From a checkpoint of a small image classifier.
Data: trained on photos of plants, animals and fungi (iNaturalist), 155796 training examples, 51.3 epochs.
Rows from block 8 of a small image classifier, named by matrix and row number. Rows with one number belong to one neuron. Each number is 128 + 32 x the weight over its row's rms, rounded and kept within 0 to 255. All counts start at 0. After the name is the row's rms in percent of the matrix's.
Before each neuron's rows are labels from the 100 images, of 14848, where the neuron reaches its highest value: "responds to" is what is common among them. Only what is clearly more common there than usual is listed. The data: photos of plants, animals and fungi (iNaturalist). In brackets: how many of the 100, against the usual share in percent.
# fc1: MLP up (model.blocks.8.mlp.fc1.weight, 256x128), inputs 0-127
# fc2: MLP down (model.blocks.8.mlp.fc2.weight, 128x256, transposed), outputs 0-127

responds to: phylum Arthropoda (76 vs 30.8); class Insecta (75 vs 29.2)
fc1.227 090 [110 188 128 130 145 120  94 155  98 131 144  87  82 115 133 117 151 127 106 173  67  77  60  85 175 156  96 146 136  95 109 134 149 162 140 138 168 114 129 164 102 175 128  73  98  95 181 157 119 117  94  68 202 116 107 152 126 104 197 139  95 147 103 124 181 151  84 147  97 122 112 155 140 134  93  57 123  83 182 125 118 116 161 156 102 157 184 116 153 210 169  60 129 159 124 133 160 102 137 115 138 121 122 131 129  99 152 137 129 135 183  93 113 151 107 144 126 123 123 191 118 171  98 143  80  85  88 120]
fc2.227 091 [137 124 113 116 113 153 108 102 104 101 159 104 128 110 150 142 121 109  95 179  84 112 159 111 134 110 153 132 111 119 127 159 158 132 185  98 171 104 177 125 187 153 185 162 147 114 102 137 108 186 112 186 112 185 167 126  94 173 160 183 137  72 149 150 149  43 132 126 120 179 133 110  96 125 127 128 108 180 113  72  74 114 134 134  95 110 144 126 110 124 133 160  79 172 106 163 131  56 106  54 123 139 144  84 153 132 200 112 117 149  79 125  41  86 108 130 121 107 142 108 148 137  87  94 119  70 146 144]

responds to: phylum Arthropoda (75 vs 30.8); class Insecta (71 vs 29.2)
fc1.37 103 [ 92 155 129  89 172 115  91 125 117  94 162 116 112 135 208  73 109 164  99  77 127  80 134 155 122  94 117 127 142  81  88 143 169 130 157 186 172 136  52 143 107 151 131 142 112 124 117 115 187 139  83  65  81 157 120 104 155 162 135 118 145 166 180 162  91 136 127  96 135 140 137 170 149 128  60 181  76 116 122 156 122 131 158 119 100  95 123 120 112 149 132 177  97 144 107 109  68 148 138 125 113 163 135 139 107 192 151 115 192 168 153 203 166 103 135  83 126 130 150 117 102 123 116  82  53 101 123 130]
fc2.37 094 [157 125 138 159 109 150  89 212 142 155  88 184 120 112 137  75 160 106 145 122  88 141 116 120  77 143 165 150 103 137  99 171  91 103 106 149 144  80 115 109 108 124 176 136 105 154 121  94 112 114 142 103 135 120 205 166 132  46 123 151 126 180  89 113 166 132 119 142 124 120 127 102 131 105 105 129 170 144 112 175 148  99 120 118 156 106 175 105 140 105 128 108 143 180  72  87 133  99  91  83 112 108 167  99 151  74  82 114 125  87 156 146 166 132  77 113 129 107  92  84 123 206 101 138  72 197 153  52]

responds to: phylum Arthropoda (84 vs 30.8); class Insecta (83 vs 29.2); order Lepidoptera (44 vs 13.7)
fc1.138 100 [100 130 170 189 139 115 151  96 153 101 106  45 186 152 121  78 118  72 161  72 161 165  80 135 121 155 172 136 148 125 110 125 157 157  86 106 132 101 114 134 135 163 237 120  83 135 159 128 114 101 116  99 128 152  88  89 145 140  96 112 138 155 117 139 168 178 103 145 128 126 146 129 115 114 172 153 132 141 116 134 109 109 135 179 150 109 177 142 161 140 142 142 157 157 105 180 152 171 151 166 119 147  88 168 105 183 189 111 113 148 126 101 108 101  71 123 149 121 116 160 164 115  98  34  87 138 153 188]
fc2.138 105 [122 150 132 115 135 169  83 100 132 147 139 147  85  94 162 195 116 180 116 142 125 156 135 170 125 112 123 142 107 188 138 161 142 154 105 135 177 158  66 170 143 147 116  52 104 138  87 102 126 145 170 147 154 101 107 132 131 158 190 110 155 147 167 148 104 124 181  97 109  92 110  76 166  64 148  87  63 104 159 101 145  89 136  92 118  95  65 116  70 166 112 116 139 170 109 131 138 135 139 126 162  92 176 159 131 103 190 167 184  66 106  96 110 184 142 105 120 162  92 134 134 155  92 148  73 109 124 104]

responds to: phylum Arthropoda (79 vs 30.8); class Insecta (73 vs 29.2)
fc1.16 103 [ 74 109  81  84 125 136 118  89 188 116 170 131 139  78 108  73 180 107 111 175 115 142 159 121 111 178 129  76 112 116 150 153 111 135 144 173 158  80 111 177 132 118  66 104 109  67 162 152 125 127 180 119 160 153 148 162 103 184 111 149 128 136 117 123 113 186 133 124 120 126 136  96 133 124  78 151  73  81 103 131  92 134  83 126  94 150 102  85 153 157 168  51 163 104 143 169  77 142  89 161 165 153 140 149 146 118 121 155 135 164 158 123 141 169 175  98  96 170  97 222 101 156 139 157 108 102 112 116]
fc2.16 093 [ 75  89 142 103 183 136 115 155 137 131 154 136 121 146  99 116 156 106  75 176 148 109 147 122 143 147 110 129 115 112 105 105  56 104 122 108 144 149  97  86 197 109 152 119 169 141 128 101  95 120  73 155  85 156 130 148 140  84  66 136 128  69 148 123  64 146  79  99 113  79 140 125 121 202 100 109 108 156 179 132  40 133  85 112 192 119 147 144 149  90  86 108 108 141 106 154 189  81 133 132  95  57 146 140 157 135 120  65 161  92  88 121 173  96 134 115 157 136 138  81 171 127 119 123  94 123 167 139]

responds to: class Insecta (76 vs 29.2); phylum Arthropoda (76 vs 30.8); order Lepidoptera (35 vs 13.7)
fc1.65 100 [173  91 162 110 196 130 130 176 119  84 115 120 147  79 159 150 110 108 129 138 118  97 123  91 162 121 143 170 125 160 126 117 124 181  92 137 196 114 112 102 123 182 113 172 134 110 136  93 131 135 106 147  92 116  76 104  45 170  85 144 122 106 104 147 115  84 134 157 133 159 110 165 110 145 147  91 106 109 157 175 158 104 119 148 159 145  44 136 143 174 108 101 135 140 142 140 134 108 117 134  92 114 144 106 111 141 196  99 154 133 104 125 133 196  58 121 114  55 175  95 162 174 183 144 180  88  87 184]
fc2.65 099 [118 121 101 148 115 143  33 219 125 175 120 119 145 134 150 157 156 114 156 145 135 104 139  98 108 137 166 143 141 130 178 109 142 168 102 127 100  94 152  84 150 119 132 165  97  97 128 157 134 143 138  79  73 187 158  85 129  93 201 141 140 110 161 145 190 154 154 122 114 120  87 115 162 134 116  96  91 109 129 148 151 157 122  72 121 100 149 149 124 141 153 110 129 104 130 158 101 157 134  98 192 135 128 192 135  70 101 120 137 150 159 118 185 121 200  72  85 153 109  45  97 103 123  84  77  93 143 101]

responds to: phylum Arthropoda (75 vs 30.8); class Insecta (70 vs 29.2); order Lepidoptera (41 vs 13.7)
fc1.10 101 [170  91 165 136 117  92 113 102 131  90 124 149 108 149 136 158 180  99 118 186 143 170 124 124 145 125 151  59 169 205 116 183  92 133 125 171 149  85 114 137 127 146 101  71  96  93 156 118  86  47 119 119 148  99 173 174 153 138 164 112  90 154 161 203 125 170 136 151 119 155  61 108 119  86 139 113 117 105 126 187 127  98  96  68 136 137 143 100 163  93  89 119  89 157 145 149 124 142 118 159 126  80 148  64 110 138 116 149 181 164 141 128 124  80 142 150 162  73 140 136 106 106 126  53 141 130 102 148]
fc2.10 104 [ 98 136 119 124 124 197 212 158 144  98 110 162  64 168 145 145 102 159 120 147 165 105 181 176 149 126 125 112 125  75  96 130 134 102 162 180 143  75 158  99 166 101 138 163 192 113 147 209 138 154 158 171 117 129  92 101 127 179 164 129 165 143 115  94 113  77  66  64 119 153 115 130 151 127 128 140 107 194 140 169 175 108 110 149 104 178 112  96 120 135 176 150 136 104 157 129 130 124  96 121 171 123 150 130 179  84 147 100 199 131 143 171 115  95 127  99 148 137  90 169 104 142 121  94  86 100 143 142]

responds to: class Insecta (80 vs 29.2); phylum Arthropoda (80 vs 30.8); order Lepidoptera (58 vs 13.7); family: Nymphalidae (38 vs 4.6)
fc1.23 098 [146 157  81 130 133 154 107 120 153 101 103 144 137  88  98 124 126  78 100 103 131 141  93 153 125  55  99  75 103 164 121 125 138 112 127 116 133  80 117 117 124 131 106 131 156 132 164 147 145  76 138 119 143 158  85 145 150 109 142 138  99 158 102 101 220 194  50 142  72 209 126 133 140  85  75 149 122 136 107 131  97 169 197 127 103 114 135  84  66 127  72 193 114 171 147 177  83 143 104 177 108 111 104  92  96 162  84 140 131  81 128 134 161 155  72 117 145  67 138 158 156 116 111 123 151 107 145 119]
fc2.23 096 [148 130 103 115 108 148 158 135  93  94  90  72  87  84 115 151  98 103 187 122  93  89 159 119 152 208 155 141 161 177 130 115 107 100 150 111 119 125 117 117 165 140  88 186 123  94 168 100 162 119 170  77 116 115 117  74  81 156 132 165 163  91  72 209 148 143  96 132 139  93 158  89 176  93  84 156 148 124 157 123  91 166 169 156 153 115 147 141 115 108  59 138  59 113 153 112 164  97 111  92 122 139 112 157 182  64 135 146  77 149 144  92 159 131 129 116 139 102  82 165 103 155  82 116 101 101 123 133]

responds to: class Insecta (80 vs 29.2); phylum Arthropoda (80 vs 30.8); order Lepidoptera (41 vs 13.7); family: Nymphalidae (25 vs 4.6)
fc1.58 106 [197 105 125 154  93 163 111 134 170  98  97 173 146 129 108 117 141 109 139  60 171 121 143 128 152 132 114 149  84  83 111 190 111  82  66 116 122 166  89 149 161 157 155  88 201 130 149 142 187 161  77  95 118  93  58 129 123 102  85 177 127 100  92 102 150 153 136 125  51 206 126 124 116 160 171 135 158  78 144 138  90 125 154 151 109 147 142 142 155 126  98 141 122 164  94 122  62  99 112  87 111  98  91  70 141 119 118 116 112  82 110 174 134  96 131 149  78 119 171 111 111 120 139 181 131 151 116 125]
fc2.58 100 [141 108 164 139 171 106 129  66 152 149 126 146  88 108 109 155 155 156 139  92 163 152 136 132  80 133  96 114 151 180 114 141 134  94 115  79 124 152 128 117 130 123 155 157 147 139 134 146 106 104 170  73 108 146 150 157 101 162 255 154 134 171 129 193 131 129 150 151 137 113 110 161 118  94  91  62 148 123 106 169 127 151 177 162 135 136  90 166  99 100  94 159  58 130 143 162 170  73  66  94 176 161  88 139  78 154  79 150 180 129 160  84 171 159  94 133 132 120 131 102 162 113  95 153 132  80 124 145]