From a checkpoint of a small image classifier.
Model: 1.87M parameters, 32-pixel images, arch vit, norm rmsnorm, activation gelu, layers 16.
Training: soap at rate 0.0032, batches of 384.
Data: trained on photos of plants, animals and fungi (iNaturalist), 155796 training examples, 51.3 epochs.
Rows from block 6 of a small image classifier, named by matrix and row number. Rows with one number belong to one neuron. Each number is 500 + 40 x the weight over its row's rms, rounded and kept within 0 to 999. All counts start at 0. Numbers have three digits each. After the name is the row's rms in percent of the matrix's.
After each neuron's rows are labels from the 100 images, of 14848, where the neuron reaches its highest value: "top examples" is what is common among them. Only what is clearly more common there than usual is listed. The data: photos of plants, animals and fungi (iNaturalist). In brackets: how many of the 100.
# fc1: MLP up (model.blocks.6.mlp.fc1.weight, 256x128), inputs 0-127
# fc2: MLP down (model.blocks.6.mlp.fc2.weight, 128x256, transposed), outputs 0-127

fc1.181 098:470586565451553480497516510516534491520572503539508463546520420560533497490438469516474499561592513505476485528494521472477565493405503468508466500552500513503539551524432467478491509543501562497484487532526515578569589507440542487540535557535455577506473478525474551491436534458511482538465456508473552552481425503502527430497552442511512533476500513511505490492490595564501557440477
fc2.181 101:480522541533509459520491523496452559459483465422560526480486520470461489470530509539531527458514485512538620467490494450547510457522489599425520469538440499502503521440485495567510443420519516515491512492511517551547518526481577421553537534571491549437512474453505454509555480497526488530546382544513448544496534511503473477506463614501491532469466534517457556496487542524481540519459
top examples: class Aves (88); order Anseriformes (32); family: Anatidae (32)

fc1.65 102:438504517576475497484562625484543494579547477508402493519476415508507506455555429475445531500533545456508582538483518493491478477522482457452561500527471482533476490478551512551526472528493421537524480518506484514495468544489407458484535503473506422497496558490480503519505520514530528485482464501579406491520474485531528533500504445535472508593518473460526550550575443557484500458511
fc2.65 111:564519433484516509460469545517417473567557529491499522512516468407407523547478505555456435523492488500509535536473513523473512475542463493515537464495526448551558551460463507457498466396424520486585569485547530546555485521435506521468478535464504527461549506446520469466530457477483400420516496486455557487474446511542529427501524519471498428527512525520485491526431494532511537501483
top examples: class Insecta (79); phylum Arthropoda (79); order Lepidoptera (47)

fc1.30 093:504460442458479408437536524538515541476497523491473557514460549551478408514473474475445475517458488464504462530551528467482478501489549450550581488492493499504525474487465488483574479496465436515595536505508569478463499466521502484458475480444459536492487432435488484399583511464531533505476537493459496575496458471604422502506533503485516508523519527509534618516487438509478525545516
fc2.30 101:527516501554501492523445440540511464474494476498496503478514475440493504499559542535462531485479458539529471489472501505520478520511483364605550510477549489525428429445503457480555481433564499516451494569457486455505487553461534530572559504553514482456514495505473500498350472477487523523456497551519478475494492493480505512432418537466520557492533540531532429501495561532565542475468
top examples: phylum Tracheophyta (35); kingdom Plantae (35); class Magnoliopsida (32)

fc1.56 102:530461502459540513546464505545441419545508438520550492425484463580508529502507420545490508504499464498479515529536485449484561532541540554515443514500438464488532452504537466504542510541582518445510543528502529552442497435430526477448488440474466493519504484475467507514567506485510496527555463483611482461569440518496547524463559622568488528478473507510486526562497425516524485511492
fc2.56 110:551539417507460463547469536452531494587544481497559518548473491555527496514428523466490602473578536520493535512529594429471510481513513542511490471530476475538544542535520559540486511547500526460552491534541464529434464440460507456496421523476488485412478505503532492481508481563468488497469496523564473530432485474476496482485457536576562500537528530512382501512470512514504495519587
top examples: order Passeriformes (51)

fc1.216 102:519564501457443500533488524493465479491473487502568495492551464524559511579472474501526522464555537516511500525558508569471547524523486531496444512397473526511575444455550510533494495542445473497573498524432588465492534451605556539553503475483493473511470480531507501496509416477551469539466478413433570481556506555448529505583486528506491475476482443511536475563477516534505551519448
fc2.216 095:495586527510444519491533478524524539467567550471545447419445520523497534488537496480444537499474580422467516489526445542437499503479482469459526515538492496481453579524536457436452482572520575464501442511601443485573480453497535569545490536485465503510490479476515506467473489508506463490518515489540479509402530521518483448457509475511544466587578505438493405468491517540532505517475
top examples: phylum Chordata (92); class Mammalia (26)

fc1.180 096:442504481484567566469494466525489533489578469515472534535468542482423488464463555462513517593513591455566514522482499401406581484525449432514542449503490491556441440534497454576537528569461454482515464534536505468487443531509508530520509487477493485481487512474545463466541540479543481527532502598507509458533543549443500463520505529550511438509489448495542503534495457514513556505457
fc2.180 104:480458552549475485574537526476442436437531479490533563485502414486537470519461557496495496528471448477481495454452525530461479585524518458484471557501521482546528507502516521460535491388470507521514499453563601499524420473497474454458506438529601459489465470558478531508557501499515538559587512464529463450498490472499511426558474527556539487499525567493519515567488512483444500490541
top examples: phylum Tracheophyta (27); kingdom Plantae (27)

fc1.127 100:530491541543518515492496454446562472445499451513445476513552527472539519456458521548485537590498478473537524445516512491494432443463477554551489564575432499481474481461450523525414489481408522479479528545504541490491424560488454500526524422428446453535423580509489495512443488512530507459499539470531523549535477503518484393522445474481484510504547547489508569527498530531496463466564
fc2.127 098:440582507515539470506496454510541533445437488463455456539474532575466515575518439561459530483454494521596508521511403492488488441473485512431486484527441457474494493510534510462477555491506508485510546465482500516529485508467600523524456458518529601359474462525469474510572526419485479505515532562530471497482487509529565531481495522526447538498488531449507486499493480474580516497460
top examples: order Passeriformes (52)

fc1.91 088:548492494536470486484444481492491536512437446494490517453596570537476454537494513434509464516463458471510415474519467513505545464512493443470554558505572495424518504473503509485489500580491534562496480540444556486501517512528467517423474506579599534483525530458551477511467518539546486517458552529587474481509468522536493614553494513512509497458442396454511494519511543550459495503446
fc2.91 105:520501534439515525465434507465480438539490530484477524519521452507468444510449522485483560463545452521528479549607422554522458519539545519478503529482490497560443492506449531527503521511421469563496525505479495509567529469439530506463605499502392508506500502535508489498480505486459550468520501510511558498572484459497463564590540445504471539451570487409554439485493497463574549520499
top examples: class Insecta (90); phylum Arthropoda (90); order Lepidoptera (56); family: Nymphalidae (46)

fc1.229 097:539505441563529456494503469511565571484518525574551474433497551505421441554476500453549505513437468534566465525504575443455501533494516475513510396486445538488514489474502533440530467511523478424478457498512576465516523487486473508485491461498566521476470504513618473456486515474515517460558436526561525513484532426499526501479507461513551491431474454468419418485557536512494518481484
fc2.229 104:543458477509440493471507528514543463467482475534546489495522443508458456432546440479552501501480516552597470518486568500450480458466509482491568466517486514510490512456520446505414498534497507480511560463513522516516548458468450459524473477547555563504575528488457517488428467448512510527591457445526463561504464533508446523540386514474454555419476509502511465547538481533474590496576
top examples: phylum Tracheophyta (29); kingdom Plantae (29)

fc1.108 101:490497477477616561566467483525462538488515472569446483551458540479499485567434482437533445526516509496556451402497471485472465505441507461457551500507488484489569490534453510450469449535438479456521564517480485482482440495534587504566492522559468469545513523474500552487491489476434487493548500516437527504436548548551502508445479454420542479491457433547430518525480493500482524439520
fc2.108 092:512454543509528436499415448558459456584510503433464507459514450435504498529487576493477500375472521522450511509538519561438431472473428542624474515506489489492479534452509495516527551504561458527459512472484535507572492509485456464554551514455538506489529484440558481490489465576483523447477497490475489494433478494500519509541512506483437534524511549547473484425547474512535550498455
top examples: phylum Chordata (98); class Aves (95); order Anseriformes (46); family: Anatidae (46)

fc1.12 077:458539491508524490512488504542484532533500507515471496450519427528485543511471581530481556567429518474460583477559488557461501440508487486510492475512440455505488564500512514519445538553497484492497496485506549502546420533501527551426451532523483501527498565493420493471540457523576497465456419456449472426555469605433464523503531513497473492508492614491464500558546577502488448469524
fc2.12 087:519517415509550481500517504437447497468427472452509500520505535531473448555510441484453465565570489475499456541422459490492536511481517561520439425509527445448484542553508523492530541587512496552471463545467433544496482456540504439430513535514521502501465481513585383581460507482503499502516522499497456565486522541573494482494493501531495529498424456494565478529518455537572507464472
top examples: order Charadriiformes (26)

fc1.52 104:559468556522517488458422506479540502524401452512487470512558527512463546528551483514538525500478445513477480473568553504497511480599445488550481552530495552505505468472525570530547449502487512521477539481502519518488476533472464490477531440522493417493482512553462481494494543514498507601494521492561518593469481413458487441549504520475478565522446529449434463565455434549424447477541
fc2.52 118:502533463616517451526534509535438502506571612429549435448460492511497475466479506503482538493507526517481541416493436541491582481527477507491509485521461480532489469510508500479479570476493504505494518532528509494526473461492517566527518499463565542535553508482518508578533495543487466387497484456465464525432474610542518454560487478541499498521500554571457484447543499461572501523439
top examples: order Passeriformes (64)

fc1.172 104:433440511518559555523530450486533494505467390514521555511497623454512446485455461532495538434460546509448498508467514518490536497443493506480511489504495470559486411505473454450492577496518471543432420454502539455543417510522434441505526485478518465492496475442503471498485533446526516431422525517504519456512467483485454513472540532495475526488505561516453502535409525497451452464435
fc2.172 105:541507510567515480459507522561475513484492533449489498473479487554508559497532554480485541476481515441515464509543514408487535495443435550512518538418467452566447561499425432479433466476462550437492527479490494496488505441542432450502548518613516500487493511490444553540472561552526456510523536495541511534540455512482482590484475482410525488503540496489525463466489448505611472509461
top examples: class Aves (87); order Passeriformes (69)

fc1.116 089:474531515518592511486462490483572517496490462531431483526483499470494524536542565470503478557453521557468553515510556442512468489484500417575461542488618521505507472466468521484519572468494485533492441475551546512534461428465507481612537533467485465453471496502517483550511428520512552527502437457554474455496454452539470546528500520564569506516517499546506542502525579510548510451580
fc2.116 088:445514468489475510505531520452453426428494497516557436507544506522455498551565480443566513512442571549471501475499586501500537497548493472525499473454481538535527511589434473472498479498542496558486552440409549477525487488536495532481497495405504580465510476431514551449488469442464507508471445553500490571528528397480513462506472507477536492486491478433490459512448512418451469522532
top examples: order Lepidoptera (33)

fc1.38 099:523460504573483485503481545490524496504542541492560393525551595582505570472531555561501481491529432524525523536534538447462563479470419541498565500470468575443417415501468494506488459544475539536541524516508541528517544508468512528475512442477562454514483463496524464512509515467478457501522467416522494528493474549477512445564507525440490474543515564509474530477483490569509538432444
fc2.38 100:594460487531512512551532552488573443512539555533514579554530472542509532473469554459520542533513509460524583481511504533529475526567440511470487482517562528517577534490468538550502570493472478473472496452573430503522489562499484429527469548511461504524559477482561451443517477559482520473488434555407515517524453513488461475489589532487486496535419509516488508478432477426525486494461
top examples: order Passeriformes (56)

fc1.22 102:522491569507562494512471473526533526484519507428474497515567489492516462479440500469563478436496532475495488536480497413446506490523427467544525517450471469477452504557492564470514540545599547526460499503458512499384477473404528526528475477462512472490562492486591481505494533481511490515544508552581463473488492459532488435531564478538437511485499552493460550556493471404440475459447
fc2.22 109:443520495546453522537471501491566482509456476568557489559457456516505540486529522448583554467547472448512539397553516456477521470484541528488513517544411447508478485528484567498512427593517592479493472538522462483553499453525564457554524525471450457451470511481469519561522464454529493560550501506530482502446526482532454493476465553551498519579517528506465476500536450524562576477485
top examples: class Aves (95); phylum Chordata (95); order Passeriformes (75)

fc1.154 083:503549460420533545475488552508525464445466474487411460505515464505471488526475553503567502486464506483464532493466467532579588477500498572492525522484469430561513482532514471467534521511514543491467544511489379469507495573522501489535407486481509552485455487523504517478577505487533496438427458449466467554527459522523483528538514518514533502523450500518372464540480441484515403518545
fc2.154 087:495501552552479441495508469449473569540502571482479487499479552468514444478497527493539422417495438466608454472448522526442525432510583493538446463552525538449516482499436538482565428560461542490497489524478554482489502547553533511554525531467478500519556482509457483450445497483466480500558516572592525501502490478496491513529483435501480511417472396478542500468501495531534529498477
top examples: class Insecta (63); phylum Arthropoda (63)

fc1.200 110:571531492496584521436528488503457544526522535485466463458466556519434486464515483461378478547511504545494534479477488538474396506493432568438450455458511495507479561542497465516472482483548561500467531527474492454524505523461524585535482507517502518542514543464517593492558440515524454542551487442538493565523514501563506511522504600557506427451448507524468487488477506506543532451477
fc2.200 102:450517536549509450493482499475471530487415417535534475476529482548513604505471454488539560500471512576447529483508482554474496523487455505462571422538461542528533415451574473476493519520513512464457490525490479526492508448449495537589496514514504522487554495467430452511452502562510476441538461486529575521553511528465558487568459520474462505581482516488501508493571426518535413539501
top examples: order Charadriiformes (27)

fc1.55 107:483461462450533544481518472494554488465507564508496429499526509561472499509447465454502534428473460510447503543484555430504482515507529534541523384469482512464518455485461446548543490493529535501453517552465450533512466530464488454463530480404579533537472535558406514505503531423557495524452515443508564526391542503445428525451492524455513486499534483444480433483497524489512534466528
fc2.55 097:490495442491496441594404436530526527452525488469515580458460534435457527495529504482463479471513587511492424433539512511476465544472543453517525552499484446556443525501467473559486502459525542505420524480508502466525570481526484519488525482512560451492489486485540523458503509591571462480520511478513479431517524576493455465461485478535542487486477425499519517560547447408564452508481
top examples: class Aves (83)

fc1.46 094:534541481512516498484564427464572517593479516514531478512423529465527441469490501489511491533525469617553458502556443519528508494527482433462507388442450531502454512523548488498460534467439459526481447462447515499512471554524499572506453540540468524488487433396494540500526484513519567520505501435484462533416455520490543538532506502512484465505545480524447596471541509472489498525488
fc2.46 092:476534515539588485522492446528436484508461536549453504507478480529571516477512513526458468459437483418483446512501463525548526570494476522551478525509426574452431480462490465538526422486559530533534434484482485533495467510422440476521459442449487494545516552550477480543461457525507444525542509506512487556570474501496559457487598530541483529570462452502586530488497551489457509525444
top examples: class Aves (88); order Charadriiformes (31)

fc1.162 093:467502468496450487512489497508532447451488510538507461442432482456505495556428471517557542463514507450463495502458441511489529487469474502502574495485464493492522478513488399532366546481471502556481535556455419459486507498507466571444507567411489495490481450455528513529515506474486479464498467472490430609455455487487522539472498561542541489531514488457455579505462437479528441561455
fc2.162 086:529510510509475475457595498497558517475548447457535489538524530465586449535596504541481502494518548555499452505481517497487442485473507481538565534480468533518549490496508409518533471508506500418436482590524435500511497506520570518488523477500519492540483484518482502416491557459487472528486455506569484458448533516491460476542509586415498520512504456538474546438608467428418529485488
top examples: class Aves (92); phylum Chordata (92); order Accipitriformes (31)

fc1.205 102:521501494560485465485581539560510455509482477481453513492544504535529477477496403452439539555486442561494478553494508477487501522476578522472431494468461522520439427485438525462458451563512533526540478486433506500486553518539520447508501502541512447502467517452469552502421462454525565466518554493541534465473414437556476502432536422446493425465466545499464493479564463458490500468546
fc2.205 108:481547599454510490509601475525470505459487476544512479434486483482553525510447504496520490515433491473502502447503527539495532488410531501486573527557437451443588543501487543531482442465505522468510518506498515479483491571468518497526479458477575429561496456464507534439533492546485432462522539536535557506575522461472503441575534556511487484484449503484443554539474592536556508556474
top examples: phylum Arthropoda (74); class Insecta (73); order Lepidoptera (33)

fc1.132 103:524496509576461575495503490513511495476495522474474501492503434484489530439521508513521509513502476444574472464500485465488543511513509503526477560467490521461506500514535483512516496564487577564563511498548487528517484515413540534577487521502537509519501568565464471531459556416531438490476483526571536526509507541526519460450600497481510470605460543526611619502459493487469429564543
fc2.132 095:434548559521545598483499477539518506527489529437450465512474447482470485508523482471534500519527550551483525513451494430501542535498517558478385484490378490519510471499507474508529493460474490533476531577471519437485494490519492440468550520480475536498534471543515471479443472519480467456453472485566487549482498490449508599443492471461493515572534519526415433423568471454465512528424
top examples: order Passeriformes (56)

fc1.207 105:477504472482443473537469538486472572495494502509572420551400494526480466537545512522522507480512522537501462521552500451459483499499487560497549531447488552426491456437549509525553469530532515524512488546493582556483507538566477524418494554470419464589508550451542574500464535603538505525523490487558552540504482534497544568514584470488445444480536538475481535482508518532514500526532
fc2.207 095:465556417569554514459484483552533549432511446486571445450512482542468495524552489537543494472434519503526547570448441480524508506482592458474472496470467464512454439513411478422498476459455524491534507607493513463487498536523502447524486520473495474491555481506562473515519527462493498551535461466491492501466449492446515550541456537473355571475501468539499542501526504482489476500518
top examples: class Insecta (67); phylum Arthropoda (67); order Lepidoptera (35)

fc1.249 094:532503474456489544565460482491514448492484441560536489500492450511472418494478502530520453564528495506522494487568495484466562499509537468486566504487433524426512537502517478534449499480524469477502459533498512360590523470492563423577563526498501451562509486466523490548448504500525538463506528432543485506501486469544488513497534435473541533487529532536545508544571479512614400488498
fc2.249 095:579483514501463535486562544452541486497433480456510500453464508453570581529507504420460483497519569516508508495482503573504422463427483420441535490500476475496603495503464452514543530507526499547570483399465528519460492585477493516484520510491522490557490505540576510499540533514480501471531560519512464546492540555464524526529518496458499488560508491536477515505446534474431628516489
top examples: order Lepidoptera (31)

fc1.54 099:454530560608519517431543436546468467510442495514395519504512495497463497460482441518476494489472475503500503514508567517501463454508522396575496505465478512491444553454536503490429495527491505472515512527559495464557468579505526514448559519587570469564493527527473499496503509517472588487444459483504405522435518439523505509530532499473492472486557507429508504498447437489452501440468
fc2.54 108:454514510413479600435494496557462375459560518472499479503491525492486504533482434486530463480526502479433597518491502535479471531560471536467532571534500495464513583549602527563526537512507514493496449441470518503457542496510498503476487491514465511514513522430470525501560490485543555524515544532516478541508484557502426430493471476468496550473507487411460531534447527582560476482486
top examples: phylum Arthropoda (82); class Insecta (81); order Lepidoptera (40)

fc1.153 103:458470551534512516476528545510510479509507464486440474451548498456463509577444469444542447479455496522561517514486468480556554437508463548540514411539473481522474478481500483558508498468594489450438452503477503564561496578489506496460480442533484533479523407518462452475430524524511448518490563485476508526498475407517548547434551479446493501456451531511558481526507492473463389547481
fc2.153 095:550505526545461488564482504469483570505536416509512478444534480561534570545518470559490431437510512493474483549453424551470447482529427468472481537501451471506444488573474486461482529503415491549528515495483562454439477425451516394522495557456474444442493484452552542464457504554482538467507487434516494499522504537477525424508477532514500470483447547543529515557524465529459509515546
top examples: order Passeriformes (55)

fc1.44 090:581581435496532530479494442542534496529520506502444490500447452498476449541446536407490506470406520475498458569526529443472565537500372453493495478478480497496474508491558512554448461504458578485500517438483492470558447520532485532484496509466494492489553484549528487524500529520457561536478514468558517429499489499498496485523455473522531454531493530439448472489624560521453455509538
fc2.44 095:463501522568461464509547534517506547543518472589539470440437499486487547448442455450476451527514440512461477453546588533435543504596482492570497528442493466499478551502448440478459488466570487467479446515433504484575560482546445477428425550463499484453522501475483449513425514497515421532487458471465496496448462467487492516508546524504524556531473523492589486489527487496496525469488
top examples: order Passeriformes (56)

fc1.9 098:441495545452481492536514515491550494538542455596519398506449514441443473515473495482478397462510476441539365520516534476549447494501506492513534532554497500430517463472474514520541448482527524466506438555532525506520546508464472475472517444465456484572540541446459470491526462501520487510499459449527455481517444552580529481470491445504500476550464545519454512484555463557515584521453
fc2.9 091:423495530538525540506516482500505433439448588513494499528497524448558501478462568484557566499420468446448500523493451552551558542387490473497487543527500529458537546538480457470503521557427554464498484517507522457491505496437588464525478450488459472556522454420508543529492482524516485516435499529542476465490533500468488455494518519496605519466516422489499565505476494427500453482544
top examples: class Aves (83)

fc1.184 099:586535524482471444529478464521479532562536474454413429499476538495501478519450532420478468557470478450439463491472503469445502590481480429467479494490457431477500503527429527507497437460577483528479481519544435521565494478494468444471563428487456470523476452582433522482523502489410477559517584479549502501520484511508515465492554487456506418497491496494519554527525557513523474540504
fc2.184 101:459486465477563526455457439466532466469498569571460509507462520521571511514515476553491443491563452490452430586542464540540471468531488583560561557451526457469497535491508510510506513566617482488455499501497502503543524486464480565536476501495462450457434490490553455511474514480499488581509497518518535485426457468497462505461543583498434488525513572578472438458548512512495502483528
top examples: order Passeriformes (52)

fc1.255 111:514547481480543623488476554515514519488429455516422532566518511474422450561430519480485533450491478481500517501506467497487563560527486553508539475467504409551481473472459452416466459455437550498439455505485498547477522527509458486560553471429546471431515473469583491489542510518479510572440500445511494558527507542519481552536495508456463487473453536453500528515505449436501506465470
fc2.255 101:515471557421465429491487527568508539566532481511535504465513512543505519413441475511490515557376489470543451555483560460513497539453543531513465461424457471500520570470511594452541465436510590483509499479498532510587460529468466470492496449487461466507506507517472501538523571500498487522456510424495496447499515487455422503494538523548556492526515505474500487595502521558463518504546
top examples: order Passeriformes (52)

fc1.58 093:526532514526438478551466492547482578487523551526503546493502486567582470498506461469543558544563495590549519387507508564551468460437479478538449486487561442430512476434530502553506552461514382516493476564536497530572479501453480509510455498524520515477497446502478496502455475443519536500470441424456495563466492540508492494553538477501527550489511563519484461476537515451509476499447
fc2.58 099:431504470456550460516543489494476456442483480477497446631460564498448559475441493525525490512490515471506465560539583457507501516471472477546562510466497459578451497554482512471506488454518522531539491451463405584511531427538477473478491480474435491520480490572533505544514556491480466477499555449531464490565519540545475543563475487577499475503502447477466440471595473515498488496537
top examples: order Anseriformes (29); family: Anatidae (29); order Charadriiformes (26)